Weights of a small sound classifier: 9.3M parameters, log mel input.
Rows from block 2 of a small sound classifier, named by matrix and row number. Rows with one number belong to one neuron. Each number is 50 + 10 x the weight over its row's rms, rounded and kept within 0 to 99. All counts start at 0.
After each neuron's rows are labels from the 100 clips, of 14976, where the neuron reaches its highest value: "top examples" is what is common among them. Only what is clearly more common there than usual is listed. The data: short read English sentences (LibriTTS-R).
# fc1: MLP up (model.blocks.2.mlp.fc1.weight, 512x128), inputs 0-127
# fc2: MLP down (model.blocks.2.mlp.fc2.weight, 128x512, transposed), outputs 0-127

fc1.269:50 41 55 50 60 47 56 49 38 49 51 39 46 35 60 55 38 51 24 52 43 39 52 57 56 55 47 39 63 44 44 41 68 58 59 59 60 57 32 54 53 61 65 55 36 43 58 50 48 36 64 62 44 45 59 52 33 44 55 63 48 61 36 44 57 55 43 44 59 33 54 59 47 57 52 50 43 77 45 48 49 53 28 70 46 58 47 55 64 35 25 43 49 38 49 53 55 66 45 60 69 60 64 32 53 41 48 34 59 38 57 58 66 51 59 52 46 49 49 62 54 48 47 57 48 57 37 31
fc2.269:32 45 44 46 37 52 46 50 49 57 59 49 61 60 46 43 58 41 71 39 53 46 62 37 53 50 34 45 45 55 59 49 33 34 49 48 59 47 43 47 85 61 30 51 54 53 39 53 41 70 43 42 45 65 51 44 28 65 57 46 44 49 43 41 31 34 36 54 55 42 34 39 36 52 44 36 53 37 53 66 34 58 48 38 52 57 44 47 49 38 62 43 51 57 55 59 47 56 42 59 45 45 51 60 37 35 67 60 57 33 52 39 51 40 57 43 40 58 50 45 47 51 58 63 48 67 54 55
top examples: voice: male

fc1.454:61 42 53 46 38 43 41 42 47 37 41 45 45 37 37 35 43 38 54 68 46 48 49 50 61 63 34 46 65 55 64 61 48 50 47 50 56 55 44 64 46 08 35 59 40 48 60 45 61 58 36 57 44 37 52 43 49 33 24 48 52 30 44 62 65 44 43 45 63 57 44 54 64 45 52 61 51 54 51 43 59 66 61 37 48 65 58 37 50 42 34 40 47 27 57 48 52 44 41 47 53 51 62 51 68 49 46 51 55 61 49 56 50 61 45 30 46 56 45 49 61 45 58 46 46 52 55 51
fc2.454:45 48 45 51 48 61 66 33 41 45 46 50 60 57 69 58 46 55 77 52 68 54 49 34 39 44 56 51 46 49 45 32 59 60 36 47 38 46 71 56 42 15 58 54 55 48 58 55 56 54 39 56 45 47 47 46 48 50 70 43 55 52 43 47 66 47 39 60 48 34 55 49 57 44 47 64 50 49 52 62 54 59 32 61 35 33 47 49 54 43 56 54 52 50 43 74 38 46 68 42 51 46 47 62 51 41 54 57 51 38 42 49 48 46 52 66 35 62 40 36 58 51 65 49 43 72 44 65
top examples: voice: male

fc1.404:61 59 55 35 33 55 44 63 49 41 50 48 50 57 50 55 62 65 51 48 43 57 68 48 51 60 39 36 58 64 71 61 41 57 34 69 48 55 45 49 45 50 52 61 59 63 55 31 58 52 38 53 64 43 43 45 51 44 27 65 67 63 50 50 54 38 74 50 58 47 62 41 58 49 57 55 55 47 67 64 43 56 38 62 57 47 54 59 64 37 51 67 42 44 58 32 53 48 69 64 52 49 40 55 46 34 53 60 55 41 41 50 60 40 58 45 43 57 25 40 56 52 42 46 60 65 59 55
fc2.404:50 40 43 45 51 48 44 61 60 39 49 57 53 37 50 67 56 44 33 42 44 56 48 58 55 48 51 57 60 46 47 30 59 34 45 57 34 51 55 48 58 41 54 48 20 30 61 30 35 68 57 52 41 48 42 48 59 41 51 40 42 37 55 41 61 47 42 48 38 53 62 33 31 49 65 64 54 42 37 46 51 39 60 63 42 41 42 47 61 69 61 47 58 67 54 50 46 55 48 51 46 61 51 59 51 42 33 51 56 64 44 43 35 64 62 51 53 34 63 55 31 51 54 45 55 66 71 51
top examples: voice: female

fc1.415:46 49 67 47 50 41 46 55 54 52 59 53 57 33 69 43 63 57 61 62 48 42 57 52 44 47 44 69 49 55 62 60 52 45 32 62 72 62 29 65 43 29 61 53 57 43 42 38 55 52 61 58 51 53 47 45 48 39 25 44 57 40 42 59 57 42 49 47 65 53 47 62 39 43 45 33 49 32 58 47 48 52 52 42 64 37 65 41 54 62 53 69 50 50 42 50 47 52 32 45 51 64 64 57 45 58 46 25 50 59 42 53 56 54 65 30 68 44 36 47 50 55 32 55 45 41 41 43
fc2.415:49 58 73 33 53 49 51 58 49 33 48 34 46 34 52 49 59 60 53 40 25 62 48 54 53 37 46 32 60 63 51 52 41 61 69 45 40 46 49 40 38 53 44 46 48 57 68 54 49 60 45 63 40 46 54 54 48 44 65 33 56 59 46 67 46 37 49 52 51 50 50 48 58 69 53 47 38 51 71 46 57 55 43 45 49 64 40 38 64 40 49 31 55 43 54 54 24 54 51 54 54 48 51 46 58 43 81 53 64 57 55 35 53 34 61 49 41 49 60 58 45 30 56 56 45 52 45 64
top examples: voice: male

fc1.96:47 28 45 47 66 51 53 62 50 49 53 54 53 44 59 38 58 58 56 62 69 45 52 36 63 52 33 70 50 52 49 55 67 62 42 56 57 48 50 31 58 54 62 55 45 58 43 48 56 55 69 42 31 44 47 45 46 35 46 54 36 57 42 48 40 49 51 52 27 48 62 53 42 64 49 31 48 42 50 53 51 67 39 47 64 55 37 76 43 40 41 49 44 49 67 55 36 54 45 54 34 51 46 41 64 46 80 49 49 56 48 45 48 42 56 35 43 36 64 35 61 53 46 54 50 60 36 55
fc2.96:64 49 44 69 62 62 69 58 51 52 40 57 52 58 62 48 57 41 60 35 39 47 63 49 66 51 43 36 66 46 54 57 53 51 58 45 50 48 38 61 44 34 57 60 56 51 66 68 49 47 28 57 40 73 44 43 50 56 42 57 52 65 51 63 51 64 51 55 44 41 46 35 55 75 46 72 50 64 38 51 43 40 52 62 44 56 50 50 36 60 65 48 44 56 46 38 39 33 60 37 43 42 47 59 42 53 52 40 44 50 40 58 50 49 55 54 48 67 34 64 53 55 33 63 41 55 67 37
top examples: voice: female

fc1.447:57 51 56 62 42 53 46 69 40 45 60 41 58 54 52 39 65 56 52 60 41 33 57 40 47 52 36 64 41 30 48 54 41 62 52 51 54 53 54 33 60 61 51 48 69 50 55 42 47 76 69 61 28 45 33 56 40 50 48 45 47 61 54 54 61 50 53 47 58 63 56 48 49 50 52 58 30 60 50 68 50 34 46 32 54 46 50 39 51 50 38 59 43 57 48 38 51 38 43 71 48 55 56 42 51 18 35 43 41 51 44 65 34 44 48 49 63 56 45 58 46 52 67 42 44 40 34 50
fc2.447:73 56 46 64 57 42 55 28 56 59 44 56 57 35 43 46 48 50 49 40 44 62 36 51 65 39 44 60 45 62 50 43 71 46 64 67 54 45 54 50 29 55 56 66 61 52 61 42 63 55 56 24 67 61 50 48 61 50 71 47 46 53 46 32 57 64 73 62 40 31 47 45 38 44 46 50 54 55 58 57 52 58 59 35 55 58 62 60 43 57 49 47 55 54 47 66 46 56 63 49 47 43 60 44 47 47 53 50 56 20 45 51 37 41 39 54 45 52 55 57 56 45 56 45 56 55 47 68
top examples: voice: female

fc1.380:57 37 39 43 63 41 59 52 51 45 41 45 43 42 52 42 47 63 46 57 61 57 49 49 63 56 52 40 52 61 43 54 44 65 54 55 44 58 44 41 44 50 59 54 57 66 46 47 54 45 54 43 27 51 58 56 52 38 28 45 56 43 45 30 46 43 63 52 55 38 43 54 72 59 49 40 59 54 44 55 47 29 66 37 64 54 72 49 50 43 58 52 65 46 45 54 48 64 33 66 65 54 36 38 52 54 53 75 45 37 54 65 41 36 47 47 58 52 57 56 20 73 39 53 44 47 55 67
fc2.380:46 55 61 52 37 47 56 37 55 44 49 64 41 52 47 33 60 56 51 58 51 58 53 63 43 49 57 41 60 45 54 56 76 51 53 59 66 58 61 52 50 61 55 52 37 34 41 42 39 40 44 46 44 67 59 38 48 34 41 53 52 60 52 49 59 58 55 44 59 35 45 63 43 53 44 58 66 40 50 40 47 53 54 57 51 51 44 41 30 64 70 37 53 62 41 27 62 39 57 46 38 32 54 65 63 50 29 24 44 50 46 40 44 60 44 70 34 47 70 41 63 58 46 45 54 52 44 40
top examples: voice: male

fc1.473:56 56 47 45 51 50 52 33 47 51 56 58 59 49 56 37 58 46 48 53 53 40 48 47 54 45 69 56 55 42 39 62 53 68 42 52 63 60 51 45 66 29 47 46 48 42 58 59 47 51 48 49 44 42 62 52 46 52 47 48 48 67 64 59 55 43 55 60 64 67 54 44 46 62 52 42 42 40 47 39 42 37 49 39 50 40 60 60 49 24 59 57 64 56 43 41 21 45 53 48 50 38 50 36 53 45 23 46 66 63 54 66 49 56 48 54 57 34 15 69 42 51 37 63 46 61 34 53
fc2.473:40 52 50 48 61 59 70 56 43 52 50 48 41 41 50 55 48 47 44 39 51 46 47 57 42 43 47 50 38 46 46 55 47 50 27 35 41 56 53 66 54 60 62 50 49 38 25 44 35 35 45 60 45 51 53 64 79 46 45 60 47 37 44 53 36 45 42 51 60 49 58 47 65 40 50 51 50 69 46 43 38 53 41 47 67 27 41 42 52 53 36 32 48 47 26 30 56 34 44 38 48 41 43 43 43 49 43 26 34 41 44 36 57 46 56 31 40 54 51 50 51 53 36 37 44 48 48 39
top examples: voice: female

fc1.225:53 41 57 26 58 51 46 50 40 41 43 33 53 50 24 67 59 50 62 57 35 64 50 35 54 71 25 43 59 53 49 54 59 59 29 48 43 51 65 58 41 56 67 53 56 59 43 66 45 39 43 46 48 49 46 50 51 38 52 60 49 59 53 49 40 44 56 40 34 59 56 59 44 56 61 65 63 58 48 53 59 51 39 48 69 70 64 60 48 53 49 61 29 56 52 56 32 42 55 70 56 52 53 51 55 42 61 59 45 64 42 55 48 44 50 63 37 33 56 40 47 48 44 68 62 52 49 48
fc2.225:55 60 48 62 53 45 36 63 63 43 61 43 40 38 58 41 63 50 57 52 47 53 46 48 40 63 48 38 36 33 42 65 44 55 57 65 57 41 40 41 49 23 60 38 47 46 55 42 48 59 69 48 46 63 59 38 48 59 35 51 53 61 62 43 53 56 56 57 50 51 41 53 44 56 46 49 71 46 54 66 62 36 43 48 46 44 25 46 57 50 60 45 42 69 60 68 27 60 60 50 50 33 42 31 57 52 37 52 46 49 50 36 46 68 55 49 51 53 47 40 66 47 46 43 40 51 76 51
top examples: voice: female

fc1.329:58 32 40 42 43 38 49 53 49 44 45 49 83 60 62 50 47 61 58 51 33 43 38 49 52 43 45 51 41 45 57 40 57 54 53 65 62 52 49 56 44 59 75 58 53 68 61 55 20 58 62 49 59 57 47 29 30 62 54 36 40 48 36 57 55 48 27 37 45 55 45 48 46 60 55 41 48 47 75 54 58 49 38 57 70 42 45 55 64 53 48 41 51 48 43 50 54 51 57 45 48 55 48 38 43 59 50 64 62 37 28 63 43 54 51 49 41 43 61 60 45 46 54 38 42 44 43 49
fc2.329:32 26 53 41 68 49 38 52 41 61 52 51 51 42 49 71 61 55 60 43 56 50 57 54 40 52 54 43 39 44 57 48 40 56 42 50 47 56 50 58 48 46 42 51 64 39 32 48 52 49 54 40 42 28 50 51 58 65 25 53 60 58 59 29 60 45 49 64 65 33 47 54 46 53 44 61 45 50 52 49 55 51 39 41 39 57 51 61 74 45 52 38 53 43 57 47 88 55 47 49 61 51 55 53 54 64 51 52 42 33 49 41 50 49 48 49 46 77 53 59 61 45 31 43 65 60 60 57
top examples: voice: female

fc1.350:54 43 59 47 25 39 68 50 34 44 56 50 55 46 62 49 54 54 44 33 27 65 57 51 47 57 56 47 58 57 51 53 30 54 50 41 40 56 51 57 54 48 60 41 59 59 35 59 54 54 67 35 58 53 40 47 37 44 60 56 66 72 44 54 54 46 41 67 45 40 60 61 43 44 34 48 53 50 51 48 45 57 52 41 41 48 47 69 65 69 53 55 64 50 42 49 42 32 26 47 51 48 60 50 36 43 50 47 67 40 61 60 37 32 57 49 52 63 26 69 41 43 50 50 49 52 49 65
fc2.350:53 38 48 36 70 46 61 51 48 53 49 41 53 27 47 52 44 68 51 61 54 42 46 58 45 28 50 54 50 61 35 40 62 40 59 45 48 59 57 48 46 42 46 63 44 55 52 34 60 47 46 49 47 56 46 51 56 55 53 25 48 36 58 52 48 56 47 40 64 50 49 45 59 66 57 44 48 49 50 63 51 46 47 57 52 34 57 50 44 52 67 43 55 58 47 36 43 52 59 50 60 51 52 40 80 55 68 47 72 34 85 43 73 48 51 34 74 49 51 53 62 48 53 47 50 54 57 62
top examples: voice: female

fc1.81:50 52 41 53 42 43 44 48 39 43 50 33 58 46 48 29 46 51 71 37 50 32 43 33 74 51 36 62 72 59 67 31 41 51 48 58 47 37 43 60 58 70 42 33 56 36 39 52 55 47 66 58 54 49 49 30 31 49 52 38 47 44 57 45 57 42 44 39 41 53 45 52 67 56 56 51 50 45 35 61 58 56 54 54 43 55 50 45 42 49 40 45 43 40 52 52 40 57 36 57 39 50 50 49 64 62 49 46 57 52 31 50 62 53 57 26 45 45 47 42 39 48 54 33 48 48 51 22
fc2.81:40 69 58 51 65 66 63 61 45 48 50 59 27 40 58 62 61 31 49 48 68 47 57 51 43 40 50 42 47 57 37 70 39 62 57 65 62 48 59 56 50 38 48 65 70 48 50 56 36 57 50 53 42 56 50 42 65 29 52 55 47 54 44 57 38 51 58 56 63 47 50 56 32 47 48 56 33 52 63 59 25 44 42 48 56 67 50 32 57 45 53 47 52 56 39 46 48 41 40 52 63 50 68 49 46 55 55 39 47 32 36 50 56 41 36 49 38 67 42 62 62 39 42 47 37 53 55 57
top examples: voice: male

fc1.285:53 54 33 56 46 33 59 50 39 40 42 68 52 53 52 40 37 49 45 44 55 60 31 74 41 45 37 33 54 55 72 44 59 62 39 47 57 57 46 37 56 55 50 52 41 55 32 43 49 47 53 69 39 41 77 67 44 49 60 46 59 47 68 55 56 40 53 55 45 34 32 46 55 63 47 38 53 51 46 40 52 32 42 43 28 57 58 47 63 44 64 65 46 45 45 60 71 55 49 60 50 45 56 45 57 52 46 44 29 60 48 54 58 57 44 44 70 50 49 40 59 42 48 43 57 55 60 64
fc2.285:43 52 51 44 53 50 52 57 42 59 49 53 57 45 64 41 57 48 38 40 35 43 60 52 39 56 45 44 49 33 28 44 49 52 29 58 35 47 39 56 33 47 52 35 59 58 43 68 43 41 71 38 50 71 46 44 47 48 46 59 79 57 67 69 48 43 39 31 57 59 54 45 45 63 54 50 41 60 54 68 42 44 68 44 60 46 42 40 38 64 44 61 39 67 56 48 64 51 41 54 57 53 42 56 63 60 48 41 60 47 47 42 45 62 48 41 37 62 33 46 48 43 59 62 53 31 53 49
top examples: voice: female

fc1.315:56 65 39 26 62 51 49 42 55 46 35 50 41 51 49 63 42 50 49 56 33 69 65 41 56 70 31 43 62 42 54 52 66 34 58 46 30 51 58 42 29 38 49 44 41 39 55 61 28 66 54 59 49 52 43 35 64 42 60 49 58 64 63 50 49 53 63 58 55 68 38 45 44 59 43 46 31 44 54 67 57 59 58 51 46 53 60 56 43 45 34 57 51 63 50 47 60 47 56 41 50 59 42 37 49 69 53 39 54 54 47 49 38 50 51 39 46 44 43 62 56 36 55 52 54 54 54 30
fc2.315:50 40 41 47 45 57 45 39 34 32 57 72 54 47 63 46 59 53 40 56 54 74 48 43 46 37 59 63 55 47 34 59 40 44 40 44 55 61 36 51 61 51 55 48 46 50 66 47 55 47 52 57 48 47 46 60 58 50 56 55 48 56 52 49 46 67 46 41 44 40 55 52 49 27 36 61 54 60 33 43 48 43 68 59 66 44 25 41 60 61 66 61 65 63 54 59 59 37 32 60 75 58 62 52 44 69 62 46 51 41 35 48 50 47 44 49 72 61 41 43 62 40 38 48 51 52 44 50
top examples: voice: female

fc1.37:41 35 49 53 58 61 53 57 54 65 55 58 60 50 61 54 48 61 52 67 62 47 54 20 51 53 62 60 45 50 53 39 43 64 53 59 53 34 37 52 45 21 54 66 58 27 36 55 44 65 58 44 61 45 45 57 42 52 42 39 34 34 48 54 69 41 52 59 47 49 61 48 48 56 57 35 38 66 51 40 54 34 46 61 62 57 54 66 57 53 47 44 65 46 59 55 19 29 51 61 48 36 61 57 41 41 53 55 39 57 40 57 58 56 51 49 57 44 53 44 43 40 60 56 45 53 51 49
fc2.37:54 49 45 49 43 57 70 51 41 38 52 40 56 48 55 55 61 45 41 57 37 50 59 54 48 60 53 48 49 57 49 41 65 42 63 31 54 47 57 50 58 64 66 36 43 36 64 43 55 61 33 63 36 64 40 37 69 58 64 58 55 68 84 58 41 63 46 36 51 51 55 45 61 44 70 51 52 55 59 54 56 31 43 47 39 34 44 46 43 50 72 59 60 34 65 61 54 71 45 38 46 52 51 41 51 45 52 42 44 56 53 66 51 49 59 53 54 44 46 43 52 45 50 37 32 52 45 59
top examples: voice: female

fc1.343:51 50 61 53 51 52 48 55 71 45 38 57 51 47 67 58 62 32 23 49 64 37 44 63 46 31 58 36 46 60 49 44 31 48 52 56 49 38 45 57 36 64 58 43 53 65 39 72 39 50 44 57 63 52 40 46 54 47 29 41 43 50 37 53 39 53 49 56 29 53 54 56 70 53 64 50 72 47 53 54 61 59 55 61 31 59 54 41 42 32 37 48 59 22 55 48 44 51 42 56 44 48 55 48 43 46 56 52 48 60 43 49 53 58 58 55 39 36 42 41 55 41 47 58 46 43 70 57
fc2.343:48 46 58 43 42 59 43 52 46 37 67 44 71 46 54 44 58 33 55 44 66 58 42 44 57 56 54 58 55 61 56 42 44 48 50 65 49 47 61 31 46 47 26 51 59 77 47 45 44 55 38 41 49 54 69 46 45 43 39 51 39 53 63 58 55 43 40 57 43 39 35 44 45 39 52 49 48 38 60 45 51 52 35 65 53 48 35 46 50 56 49 54 64 81 54 42 44 49 48 59 53 45 50 70 43 51 50 60 62 41 40 53 35 42 84 35 49 56 45 43 51 48 33 68 46 61 42 53
top examples: voice: male

fc1.403:55 31 49 56 60 60 38 44 57 52 59 47 39 41 62 60 80 55 55 50 43 24 56 63 43 58 44 41 53 53 54 58 36 53 24 54 49 57 55 53 56 55 56 55 51 47 63 54 70 49 42 53 59 46 50 59 47 53 56 58 61 55 43 49 58 51 55 36 56 53 40 68 38 41 27 41 53 62 53 44 39 43 42 67 56 63 56 57 66 48 58 44 56 67 62 52 38 35 56 56 55 56 40 64 46 43 54 56 30 51 60 49 50 28 44 42 35 27 52 46 25 53 50 41 56 50 49 52
fc2.403:50 40 52 43 40 50 27 44 43 50 36 38 36 33 40 38 46 41 52 40 38 56 54 52 54 52 54 46 61 36 35 47 41 45 50 50 61 60 52 43 60 35 67 37 54 71 47 44 59 48 58 53 44 48 50 58 50 61 62 61 62 60 22 59 76 43 57 29 50 60 38 41 76 41 44 52 61 44 45 62 46 34 39 46 54 42 43 61 44 59 48 41 30 62 47 48 72 51 54 39 64 60 64 55 46 51 40 43 42 43 57 46 50 57 63 56 50 54 45 48 43 48 37 45 63 51 58 47
top examples: voice: female

fc1.357:40 59 44 55 52 51 70 45 49 44 45 44 32 62 48 43 35 51 41 53 56 44 24 59 42 65 59 40 64 64 54 19 51 55 56 60 51 62 45 50 48 39 43 49 49 51 64 64 63 61 40 61 31 55 57 38 46 45 57 50 46 47 42 72 43 56 32 51 60 53 52 61 51 45 55 52 55 68 61 58 57 46 59 48 54 46 58 52 57 55 72 57 55 56 47 52 48 58 46 64 58 62 54 48 46 49 49 66 48 47 59 27 56 36 53 15 51 25 46 42 52 57 53 47 53 42 52 49
fc2.357:51 39 45 68 51 54 35 45 38 58 63 74 48 54 52 21 56 55 53 54 57 57 50 52 52 47 33 57 53 52 47 54 60 46 51 60 42 48 54 42 55 37 54 54 56 46 54 60 29 34 55 50 60 47 53 32 70 49 72 53 56 51 41 49 62 43 48 49 38 45 59 44 42 57 44 43 37 59 44 54 51 46 36 67 54 45 35 57 33 65 44 47 44 40 63 77 58 39 50 59 41 55 53 70 59 72 36 53 46 66 43 46 39 44 40 69 44 63 40 45 38 47 56 43 46 53 36 43
top examples: voice: male

fc1.4:63 57 43 48 51 48 55 53 57 50 54 54 49 78 75 48 54 60 42 58 56 39 55 50 43 59 74 35 24 55 40 50 62 39 47 62 36 53 66 52 41 52 45 56 40 48 42 46 42 44 50 55 57 53 40 42 55 49 41 45 56 59 36 53 62 61 50 40 45 35 34 61 47 41 54 69 26 58 47 72 56 42 43 49 49 51 47 57 41 38 52 53 71 47 48 41 70 36 63 48 45 36 61 57 51 48 52 39 54 39 43 48 34 58 41 45 53 45 43 40 61 56 57 47 59 29 32 42
fc2.4:65 62 57 66 57 53 59 30 41 50 66 46 52 49 41 43 56 45 45 29 58 52 44 39 45 62 51 48 42 69 46 61 54 46 62 44 44 45 32 55 56 45 49 42 64 55 42 50 61 51 53 67 45 64 53 63 57 61 70 40 32 44 55 48 47 29 47 40 34 43 55 50 49 46 51 63 38 41 45 44 31 39 52 64 43 51 29 42 46 66 48 42 33 47 53 31 21 41 49 70 58 45 51 43 42 36 48 49 48 51 46 50 55 56 49 74 59 56 52 47 44 44 55 60 46 55 30 46
top examples: voice: female

fc1.232:75 62 46 44 43 49 41 56 55 43 47 54 33 49 49 68 38 41 45 41 56 44 55 52 55 45 58 49 54 36 47 59 43 59 39 42 65 43 45 47 56 41 49 50 38 57 40 62 38 53 58 32 47 37 62 35 49 51 50 46 41 38 65 50 49 45 65 59 45 66 58 47 47 40 56 63 45 31 57 46 35 78 51 47 48 52 36 36 33 57 49 34 49 43 49 56 44 49 48 62 58 39 35 22 55 42 71 34 44 54 49 50 57 50 49 66 64 75 43 37 45 56 50 46 39 40 63 49
fc2.232:43 54 60 48 38 53 37 67 46 70 46 54 58 52 39 64 50 65 61 64 51 61 39 64 54 44 35 52 51 49 40 60 34 59 64 44 51 48 48 50 53 36 55 63 45 43 53 54 53 55 39 59 68 56 59 69 66 35 49 57 30 44 53 40 41 35 40 56 52 39 53 55 48 53 42 34 38 65 54 33 52 32 47 43 52 43 51 51 46 47 49 43 48 35 54 46 66 49 38 38 52 47 63 71 53 48 52 29 55 47 54 40 56 69 60 35 41 20 50 38 50 66 54 50 56 52 57 39
top examples: voice: male